A small image classifier, trained from scratch: soap at rate 0.004.
Rows from block 7 of a small image classifier, named by matrix and row number. Rows with one number belong to one channel. Each number is 500 + 50 x the weight over its row's rms, rounded and kept within 0 to 999. All counts start at 0. Numbers have three digits each. After the name is the row's rms in percent of the matrix's.
After each channel's rows are labels from the 100 images, of 14848, where the channel reaches its highest value: "responds to" is what is common among them; "colour at peak" is the nearest of a few named colours to the mean colour under the peak. Only what is clearly more common there than usual is listed. The data: retinal OCT scans (Kermany 2017).
# r30: branch 2 reduce pointwise conv (model.blocks.7.r3.0.weight, 72x288x1x1), inputs 0-47
# b30: branch 2 3x3 conv (model.blocks.7.b3.0.weight, 108x72x3x3, transposed, each kernel summed), outputs 0-53

r30.4 082:517512559581430404531425526544602395553537413527573491521530468482697515519443511506412562446550497519499404450480365513522478520526506570562452
b30.4 097:406480487671501512432462525507438503473528534472504406534468441425602514490434492490484524582508551469471480423419526369508448471464497514519563496563537509497474
responds to: finding: choroidal neovascularization
colour at peak: grey

r30.39 087:479594538484421550452511489460463528503464529489465555507491455485460514516475521540453518504435562522417570549485447526444595476545393489457453
b30.39 087:499509511575454511537540466572526483450400482495499400500451499501558547545477482420546466538409495515492438548520475382518422579446518650493519482532495447487403
responds to: finding: diabetic macular edema
colour at peak: grey

r30.3 106:542463448477489459494588504514432563459478547485461468477446497484512491493542522520476500563605442529523579568534442521521455519572501417482449
b30.3 103:512521441432467514492464516510521488450498478515496587333512529479530503580532549434566528401528503542462503606433481469411526540525485525478511485565505546578486
responds to: finding: choroidal neovascularization
colour at peak: grey

r30.64 098:534524466489447515567501472547549547571461577491538453468490557614451497448458523620562559498547493542493478543556468524488432474513510488398515
b30.64 111:515474538522484543504546523457492537504535483491477554276497528494478492518444496543543487382517468436517486483517498469492505508473570583448514502581496559511494
responds to: finding: drusen
colour at peak: grey

r30.11 125:501493506501533518458550541497577466573543447539518517498503480500477584518502559586484442566510417543503557485474400533473523503483461520481407
b30.11 115:531538455512502533540522423509548521479488512597516491532442454486482605487469497436582446497546543413537528581490524436441525506496526495492494446499566471592476
responds to: finding: diabetic macular edema
colour at peak: grey

r30.37 111:552543510589478519450467587523443563459440544427509504538619553506506516493543459565581537618601561506518465510504482514465549543483385550579508
b30.37 105:431436440530417501465468423473511500520457513476447467276508530483535488466502522466501506360501453545473499510504471530507515492514577468488509476479468485530466
responds to: finding: choroidal neovascularization
colour at peak: grey

r30.35 110:493454520532539554495541491417501509563441569496554499499547401591475444533600485512540485568546444395529556502558510481535451527478433501438496
b30.35 106:510442473461412523479504492521498457498451428570518481298467495510412469518516503532564559471500487542469541558481471460494360512467518475442488434445580588488502
responds to: finding: choroidal neovascularization
colour at peak: grey

r30.57 102:537427510530500463497455531483446585463558458470429504646544604463478464565484580475434468374568441597578474456458571509467453548527540503396556
b30.57 108:503538545519477514512483602442551539492545444469447539423543479515534461591516403482501521433546531448496465557509524485541468518515483449430531533513533521415502
responds to: finding: choroidal neovascularization
colour at peak: grey

r30.22 108:513509533490430470497496499511525512517470580528498484507482532482552492535537543459547459527561499525461513442507447470497453536442493444462502
b30.22 116:450536428493532412503562505463565436515520502485479509552521436542418512477470504481550460506495552473544492518482533517463446494486527460457509443465552430607453
responds to: finding: diabetic macular edema
colour at peak: grey

r30.2 112:522392499508482451546499550501515444471445480462539514491456509505524514472526495476558506515472480456511501497517506440529487491517482534450557
b30.2 110:568468522495517440457517544411465551448506477494473414497504460519448543475501518508445439549468442503544428600466470470396616490465503448526453472465423515469523
responds to: finding: choroidal neovascularization; finding: diabetic macular edema
colour at peak: grey

r30.67 096:474509483422505523529491539484472525481540554520512527464524459550461429476500488464551535421572546449501499528455460414509491486552556403478527
b30.67 084:552510540562538428535498486480433482501488477518536486496411511547500531508576590476404469451461456438547421407555447395437498552425566503535414484428507563490589
responds to: finding: diabetic macular edema
colour at peak: grey

r30.9 096:487526465459464549589562435500576424517541420501489547471460417422465533452488471413465526540498631470557524432480539402528435563484573603553516
b30.9 106:570444513524466498499569387513499530503484544578384496403456506504501511510539542524533549416469575472565559531621484454507489568461397509544544511447448534357496
responds to: finding: drusen
colour at peak: grey

r30.36 100:507565495468513618450411570579477495479482444535444493491457527629535565517568523519538551419527497480404531441430446538507495459508562565428504
b30.36 085:513481492517486446546424533513554447518407487527486530438479436494375465466524573443565449495598470509453531472460505496498440394447500547517408499588549427534484
responds to: finding: diabetic macular edema
colour at peak: grey

r30.33 096:560479439553520562463449599514448408531439529487480541516390627556452537521535574451614530472464560566471528483494469503474419486532525601507654
b30.33 100:589499523491596494535524499401481520571503586434533462485430523497450494451508551469413532430500479428462402575552439515526503488561593450497483568454546523540490
responds to: finding: diabetic macular edema
colour at peak: grey

r30.69 098:470543470467466427555407449414526488497519483445434488563526451506489488547578518559433573544520450467581491524454481421501551506430459550441529
b30.69 102:485480544421528428482525504423506503488521485518477528443533521522508481443557480460440469528569539508506584444419455453398594550463501494452506563493449505611532
responds to: finding: choroidal neovascularization; finding: diabetic macular edema
colour at peak: grey

r30.65 089:463521462457462522498514507430518531468622593428475489479431445590550540357486568437523483541506525503418501584526441498494582461440509383532423
b30.65 088:395552528628568451494525513545445591544578524461429517505472485435598447534498472453562532457507570487546566518488620482473557539481523560501484480445559538437463
responds to: finding: diabetic macular edema
colour at peak: grey

r30.41 111:461489582464510460460520483490569546535498462496448496569487453531471514501523511478578533497498427476510532394627470481460528523505422495510474
b30.41 100:501505523491513505504522601574402509486395524525511464489595487573483598512481462534467548488511488516430511617426451457514431474496525399504526477505468497474506
responds to: finding: diabetic macular edema
colour at peak: grey