{
  "arch": "inception",
  "model": "image classifier",
  "dataset": "retinal OCT scans (Kermany 2017)",
  "train_examples": 49215,
  "image_size": 24,
  "crop_scale_min": 0.5,
  "horizontal_flip": true,
  "targets": ["finding"],
  "num_classes": 4,
  "norm": "groupnorm",
  "hidden_act": "relu",
  "weight_standardization": false,
  "depths": [2, 4, 4],
  "kernel_size": 3,
  "stem": "single",
  "widths": [96, 160, 288],
  "label_smoothing": 0.1,
  "loss": "cross_entropy",
  "init": "small_normal",
  "optimizer": "soap",
  "beta2": 0.99,
  "learning_rate": 0.004,
  "beta1": 0.9,
  "shampoo_beta": 0.95,
  "eps": 1e-08,
  "precondition_frequency": 20,
  "max_precond_dim": 1024,
  "merge_dims": true,
  "one_sided": false,
  "adamw_lr_other_params": 0.0017,
  "max_grad_norm": 5.0,
  "max_steps": 7200,
  "batch_size": 512,
  "epochs": 74.9,
  "lr_schedule": "cosine",
  "final_lr_fraction": 0.01,
  "warmup_steps": 210,
  "weight_decay": 0.3,
  "adamw_weight_decay_other_params": 0.01
}
Rows from block 5 of a small image classifier, named by matrix and row number. Each number is 500 + 25 x the weight over its row's rms, rounded and kept within 0 to 999. All counts start at 0. Numbers have three digits each.
After each channel's rows are labels from the 100 images, of 14848, where the channel reaches its highest value: "top examples" is what is common among them. Only what is clearly more common there than usual is listed. The data: retinal OCT scans (Kermany 2017). In brackets: how many of the 100, against the usual share in percent.
# r30: branch 2 reduce pointwise conv (model.blocks.5.r3.0.weight, 40x160x1x1), inputs 54-107

r30.37:503484510526488470506509528549526458504479491507495496517452531517471526499505551496518545458496511528465525534497501541491496448447508507570478490542506490527510
top examples: finding: normal (89 vs 51.6)

r30.23:498500512473528508530509511480451500518513521497459513506463525563510486444463514517476491468537469463513507498528474520530477491503476497543530517500525508526519
top examples: finding: normal (90 vs 51.6)

r30.28:498476522488506511514462486505467489504459490474476495484512500509497490511532480445455476536486517477517491489499497528500476503514499478462554546529450467527555
top examples: finding: diabetic macular edema (37 vs 11.7)

r30.22:478528499468538489565472469492467501492496489474557526472512477523502488478526493481491441460491477472498508487459495524477524521456475478487522540517544492475487
top examples: finding: drusen (53 vs 7.4)

r30.6:528507480485515449526531510525472530542488532509503504495450512471480490548438496502487462519499558545493520498481534512492496512530475484518489525474491474553501
top examples: finding: normal (99 vs 51.6)

r30.24:457506515504549457542510508491472495489533583501503503444482482487530473544523527492500478510503477557531485474498518491506491508507500507490464513492520478464506
top examples: finding: diabetic macular edema (85 vs 11.7)

r30.39:501503471488480515505453516540516521524512485524552472510489495533514438488458499447510476478485473471442510465481499522478437516477551514509532490491489494534535
top examples: finding: choroidal neovascularization (85 vs 29.3)

r30.1:470477494509501518492490503465478493521506472466526482519464518485531503467557520438502525538450480499554492492543521508505491490549483495526518486497507495525500
top examples: finding: normal (92 vs 51.6)

r30.32:495505444546467502508498525501504498486562489467507516516473496490514498533508500505547513522511495505477487479560534498505486499475537477447507462521495548479459
top examples: finding: choroidal neovascularization (100 vs 29.3)

r30.12:501466491504509488497480509513516486500477474494496494547510509527467517492455501498508506511466528511459482525493517503524479481523504482501460562451532486512483
top examples: finding: diabetic macular edema (95 vs 11.7)

r30.10:500452459507498514487531492497465482522466500540504506469541492487489464463526466487512459514512576527534506478501518507498527482540525498483523501531510456487507
top examples: finding: diabetic macular edema (100 vs 11.7)

r30.20:492521479499478524489451503534475506470502515507565488475511487510509482504526509481508511433479498516486494523534512505482506471475474510477519511448494533496510
top examples: finding: normal (97 vs 51.6)

r30.11:504498581500500439481481522479489498513455512501482490508484505502479503481517555504558504555521521492524510476497519531501524528428495488533482519478485493505482
top examples: finding: choroidal neovascularization (100 vs 29.3)

r30.19:472505545470463503480479521503530464484490516505501479552516475518535498486536534471449477481490507504495489515460518520493485515465524509452485453510527500494498
top examples: finding: normal (92 vs 51.6)

r30.16:496529533493484484490492482468494524520434480527450541511490504489510516486510506477508533462501564502522477525527452470453468513470507495482492479499475488488519
top examples: finding: normal (95 vs 51.6)

r30.8:510482510516436502528510489463480503446527482471519528530504490482492474512480517471531522535490510472470509491474483510548481491453525527511510444477489492533512
top examples: finding: drusen (49 vs 7.4)

r30.2:500514533516493523533462525497500490511483518518495481486548502456567497512510501524532514487477481529509488468493488473530495496474484519471505561516468499503493
top examples: finding: normal (78 vs 51.6)

r30.34:448489515464514518508458490496522508498518492526542489522535500542550463498533511454517512472517474493512510456472555463488479477487474488487497444475485497473520
top examples: finding: normal (99 vs 51.6)

r30.7:487494493480501534528478459521535500466516502486461496490502510471507485504492505466472493484551474491459505464488470498526450489505524494471511455543570528491463
top examples: finding: choroidal neovascularization (100 vs 29.3)

r30.27:465470480524463499529467486501472478501523476480499516558478497533470475507442531549478466505468474493479493555467450508473480479459465527506482504519509510508494
top examples: finding: diabetic macular edema (36 vs 11.7)

r30.33:551511503525520551458480474514483524474535525518517512527520510505478475476506467495499503570524489508474496444501494541521504477534558484540482470518477528478469
top examples: finding: choroidal neovascularization (99 vs 29.3)

r30.5:484498480485489490509524482496493480468479464502458463502571530480510436528475481522511473482442517481482495515512485490529484493543471491516489484502497537540496
top examples: finding: diabetic macular edema (39 vs 11.7)

r30.0:450506518471469464526468543467508483554552522498521522483501472471486530496563504456468487536518518490460521509497520512479487481495522468500506525542535494513502
top examples: finding: normal (90 vs 51.6)

r30.29:488536468488489501537477449509483515500457506478487505466465466480493551533497476508497469511492454488473482496550492476472475495485496439472496524511506477546524
top examples: finding: normal (94 vs 51.6)

r30.15:529531507488465451516473498493494459503520483512504506486475499489509460488503498521501485525488510549507468493485518471544504487464516484471465599509446480524452
top examples: finding: choroidal neovascularization (80 vs 29.3)

r30.9:460480494507463484497489466489505500493467592525530505472465470487488495489543535517487488487482559532539513504526498493486455497428490505515530501486507467539505
top examples: finding: diabetic macular edema (98 vs 11.7)

r30.31:496505467488522547469483518479538478519484524551493526502459471546492464483501504508538502472462500512512528503513492492502473456485478505516515480466467496495478
top examples: finding: diabetic macular edema (89 vs 11.7)