config.toml
crop_scale_min = 0.5
targets = ["finding"]
norm = "groupnorm"
hidden_act = "relu"
stem = "single"
loss = "cross_entropy"
beta1 = 0.9
final_lr_fraction = 0.01
warmup_steps = 210
adamw_weight_decay_other_params = 0.01
Rows from block 5, named by matrix and row number. Each number is 50 + 12 x the weight over the matrix's rms, rounded and kept within 0 to 99. All counts start at 0.
# b510: branch 3 first 3x3 conv (model.blocks.5.b5.1.0.weight, 40x20x3x3), inputs 14-19, a 3x3 kernel for each
b510.0:62 54 53 22 48 48 46 55 41 49 43 54 58 70 52 44 45 42 52 45 49 53 39 57 39 49 57 76 20 49 45 64 57 33 51 36 42 62 51 42 45 36 50 41 57 28 43 49 57 39 54 34 37 39
b510.1:62 59 62 46 67 55 37 42 28 52 66 56 35 47 33 28 52 93 25 47 55 61 23 63 65 45 47 58 67 59 56 56 54 54 46 52 55 34 39 62 72 37 57 56 49 72 81 55 20 63 51 34 30 36
b510.2:48 52 51 48 78 46 51 32 39 69 29 48 58 44 38 51 50 40 39 52 62 45 44 47 55 32 45 51 48 38 67 33 46 58 39 39 57 41 54 65 52 49 31 50 37 50 71 59 28 40 66 48 41 55
b510.3:56 52 27 28 60 58 22 45 50 60 40 68 53 77 55 38 39 51 42 55 48 51 48 70 30 49 52 56 56 55 49 33 44 42 45 34 65 56 48 52 54 47 63 37 33 68 43 46 51 58 48 40 60 70
b510.4:42 48 54 47 78 39 24 25 45 61 59 50 42 49 69 54 43 43 56 52 62 55 45 52 30 36 41 73 64 40 51 34 42 37 52 55 70 42 54 49 55 61 51 47 70 55 66 26 45 56 90 53 27 58
b510.5:62 64 48 69 59 39 54 45 41 53 55 45 45 70 51 67 42 27 67 41 19 49 59 62 44 54 45 45 48 53 47 43 59 43 62 39 52 47 34 69 48 59 44 44 65 45 27 51 66 48 37 38 54 60
b510.6:61 57 26 64 54 60 51 53 43 36 62 55 71 47 43 56 53 21 60 55 55 47 42 47 51 67 39 57 68 63 53 51 56 75 48 60 52 77 43 49 34 40 41 56 57 42 39 43 40 57 35 59 67 60
b510.7:66 43 56 49 36 46 76 50 46 49 40 53 26 54 58 57 69 48 60 55 53 53 51 68 40 59 66 51 66 33 64 63 44 46 86 62 62 33 33 54 50 49 42 45 58 41 28 66 63 38 40 41 65 70
b510.8:70 68 42 45 61 65 38 46 60 53 46 69 55 78 58 32 50 40 58 43 43 53 67 49 58 43 58 51 94 67 44 38 43 42 48 61 43 62 63 35 42 46 42 51 52 45 40 58 57 56 34 42 55 51
b510.9:41 56 49 46 56 51 39 52 45 49 33 50 48 40 82 45 57 23 57 51 42 52 49 54 62 52 51 67 66 43 61 47 52 46 54 65 64 50 48 50 48 63 59 50 25 50 47 30 77 58 23 62 81 65
b510.10:40 56 42 61 20 53 57 43 50 28 43 59 63 51 51 51 49 34 47 39 69 39 79 67 29 48 47 64 48 43 64 25 45 47 42 47 36 40 46 44 65 40 49 32 44 27 45 43 45 56 52 48 45 43
b510.11:26 44 27 59 59 32 44 45 43 41 53 43 47 48 45 68 41 49 37 50 57 54 47 45 49 49 54 48 44 45 38 46 50 48 40 61 50 50 62 43 65 50 38 67 39 45 44 59 49 56 30 37 66 54
b510.12:64 16 54 34 46 59 60 41 48 56 81 44 50 46 36 49 59 32 47 46 66 37 58 32 59 58 44 54 38 44 53 31 42 50 54 49 56 59 57 47 53 65 55 36 39 23 33 69 48 47 60 49 61 53
b510.13:55 43 28 63 58 70 49 47 83 46 66 38 44 49 52 57 42 87 35 37 76 59 35 32 42 62 55 62 45 42 43 49 48 48 39 63 43 52 56 38 35 47 48 53 62 75 58 35 44 59 63 41 44 44
b510.14:54 45 31 27 18 51 72 65 40 60 53 49 73 41 54 42 56 48 43 58 37 47 73 69 52 60 64 60 78 21 51 50 53 29 35 44 55 60 47 62 27 43 45 60 42 59 49 54 50 46 56 32 60 47
b510.15:47 45 63 58 23 36 42 73 77 69 57 39 42 48 45 62 58 36 36 41 65 41 41 60 55 44 63 55 38 59 50 49 78 45 65 62 39 25 38 49 54 58 46 36 47 52 50 41 52 58 63 30 41 71
b510.16:54 48 52 42 42 35 46 63 40 59 56 46 45 18 77 30 60 65 50 45 21 48 63 30 56 58 71 51 68 48 45 35 44 51 35 58 65 42 40 43 63 52 42 60 48 57 57 49 43 50 34 48 66 44
b510.17:50 56 47 70 47 52 74 56 38 39 49 47 58 43 38 72 46 40 69 44 67 60 37 79 55 38 61 47 57 34 41 36 49 49 51 47 65 42 48 39 37 51 46 54 61 80 46 57 62 57 52 42 52 39
b510.18:53 40 56 62 63 67 36 64 61 57 45 44 54 36 62 50 70 22 73 49 42 46 47 68 29 73 59 36 49 55 55 39 47 33 67 36 45 48 58 41 54 51 47 56 44 32 58 43 80 58 46 50 61 54
b510.19:50 41 49 45 37 41 42 48 50 53 46 56 39 42 42 62 40 46 58 45 53 46 44 46 47 45 40 40 54 44 51 53 47 30 51 54 31 47 54 53 57 40 37 60 45 54 52 54 52 55 45 34 55 33
b510.20:52 50 49 38 39 53 36 33 36 50 38 43 49 49 45 45 42 99 42 43 48 49 34 40 40 85 47 32 48 55 52 59 74 53 59 49 53 56 48 47 46 43 49 41 46 53 52 57 49 38 33 58 60 31
b510.21:55 30 46 44 54 35 40 59 51 45 30 77 68 44 55 40 34 51 58 40 52 44 66 70 38 57 48 43 57 82 50 37 56 36 56 55 55 38 41 46 38 38 33 59 46 76 70 74 41 44 49 49 55 41
b510.22:54 34 30 30 61 65 63 58 42 46 51 60 54 58 55 38 76 51 61 34 52 38 50 42 41 77 33 58 49 34 78 39 57 14 74 89 52 44 70 43 58 47 66 65 48 50 64 54 40 42 57 42 33 41
b510.23:48 43 42 42 47 65 51 63 37 50 47 34 52 57 48 46 60 40 64 56 31 49 45 45 29 60 43 50 42 42 64 52 38 54 59 51 43 42 39 47 50 47 50 61 44 48 41 54 57 54 50 57 41 36
b510.24:46 39 54 32 52 56 40 47 23 60 58 27 69 61 48 29 37 49 55 50 41 51 35 49 50 58 56 76 53 46 52 35 44 45 51 52 51 65 57 57 45 48 59 43 43 40 45 49 54 38 54 61 55 69
b510.25:52 38 58 45 45 13 44 44 59 53 46 54 64 58 62 61 52 63 42 50 49 43 40 59 61 38 50 43 49 46 55 40 37 45 59 55 37 57 60 40 53 46 47 87 43 37 52 38 36 39 37 52 58 49
b510.26:45 63 75 42 37 40 61 45 46 47 31 66 43 76 33 22 56 64 53 45 71 33 64 42 48 58 49 59 62 76 58 36 39 33 64 54 46 59 31 46 68 28 58 68 55 46 47 40 63 36 48 84 33 38
b510.27:22 46 72 51 57 35 61 47 46 33 71 63 56 60 47 40 25 47 50 49 57 57 53 39 43 49 42 31 25 73 64 72 55 60 55 46 49 59 49 36 54 62 56 60 44 52 63 67 57 80 71 69 57 34
b510.28:43 47 69 41 50 36 43 68 42 42 50 52 70 59 65 40 49 67 66 44 51 63 36 62 71 59 30 39 60 68 42 33 51 54 59 51 58 36 70 60 58 64 64 47 33 55 40 57 52 39 39 60 64 57
b510.29:54 40 34 30 61 43 63 36 41 65 53 57 40 51 54 51 54 49 59 65 51 56 52 55 57 43 52 56 64 41 35 45 51 61 59 54 61 47 72 55 45 59 46 46 38 41 46 36 48 52 34 44 41 56
b510.30:46 41 31 23 45 48 60 51 37 46 54 55 55 39 41 63 56 41 42 61 73 52 59 46 56 51 44 50 49 54 53 46 43 64 43 49 44 51 52 59 30 49 56 42 58 57 52 24 54 70 77 46 48 70
b510.31:72 53 39 13 54 51 52 38 50 49 59 67 54 32 66 39 54 67 62 53 55 56 65 55 38 48 45 38 56 46 36 62 68 65 22 26 56 54 37 44 62 61 54 12 59 54 53 64 57 58 60 51 63 30
b510.32:49 26 66 52 24 51 46 57 53 37 50 65 29 93 25 55 44 51 64 62 62 54 28 43 65 48 31 49 57 44 27 37 38 39 63 43 58 59 58 46 36 45 45 32 82 44 34 66 52 56 67 34 48 37
b510.33:47 61 44 50 56 65 37 39 29 71 50 52 29 49 52 74 56 67 45 47 49 57 37 51 67 61 52 58 65 32 33 47 39 68 50 47 47 26 55 49 37 59 53 41 67 70 56 55 51 61 41 50 55 46
b510.34:53 41 58 59 71 52 63 32 49 37 38 50 59 57 60 60 52 69 51 52 57 49 62 38 41 44 42 61 40 59 66 80 44 50 48 54 53 62 52 40 66 49 26 46 35 51 61 64 57 41 46 75 53 45
b510.35:51 56 52 56 41 39 40 27 42 43 57 48 56 43 45 53 54 53 43 40 48 49 63 43 34 72 53 56 41 41 54 64 41 62 64 46 52 52 39 54 47 50 59 37 52 31 45 44 61 43 43 30 56 53
b510.36:33 66 54 35 46 53 35 43 47 44 50 20 59 74 57 45 50 48 48 56 46 51 50 55 69 29 64 38 37 66 50 68 43 37 43 43 72 49 33 51 52 34 56 45 57 47 70 59 61 46 64 47 37 44
b510.37:45 28 34 45 53 54 39 51 48 50 40 42 57 57 39 67 40 39 39 52 63 37 55 70 44 44 51 47 61 39 49 57 58 62 71 61 40 53 57 40 67 45 54 37 56 68 69 79 45 64 40 75 35 54
b510.38:45 66 20 54 46 44 47 50 47 52 34 47 54 50 53 34 75 34 38 48 56 69 51 55 31 74 57 53 76 42 47 64 48 71 28 52 59 52 64 41 43 64 46 21 39 91 62 45 37 36 41 81 80 55
b510.39:52 55 56 64 41 46 55 49 58 25 61 42 57 57 42 48 68 53 72 24 69 55 30 48 68 41 64 33 51 57 35 64 40 38 42 64 50 81 58 46 47 33 42 41 55 39 54 56 45 42 60 67 14 37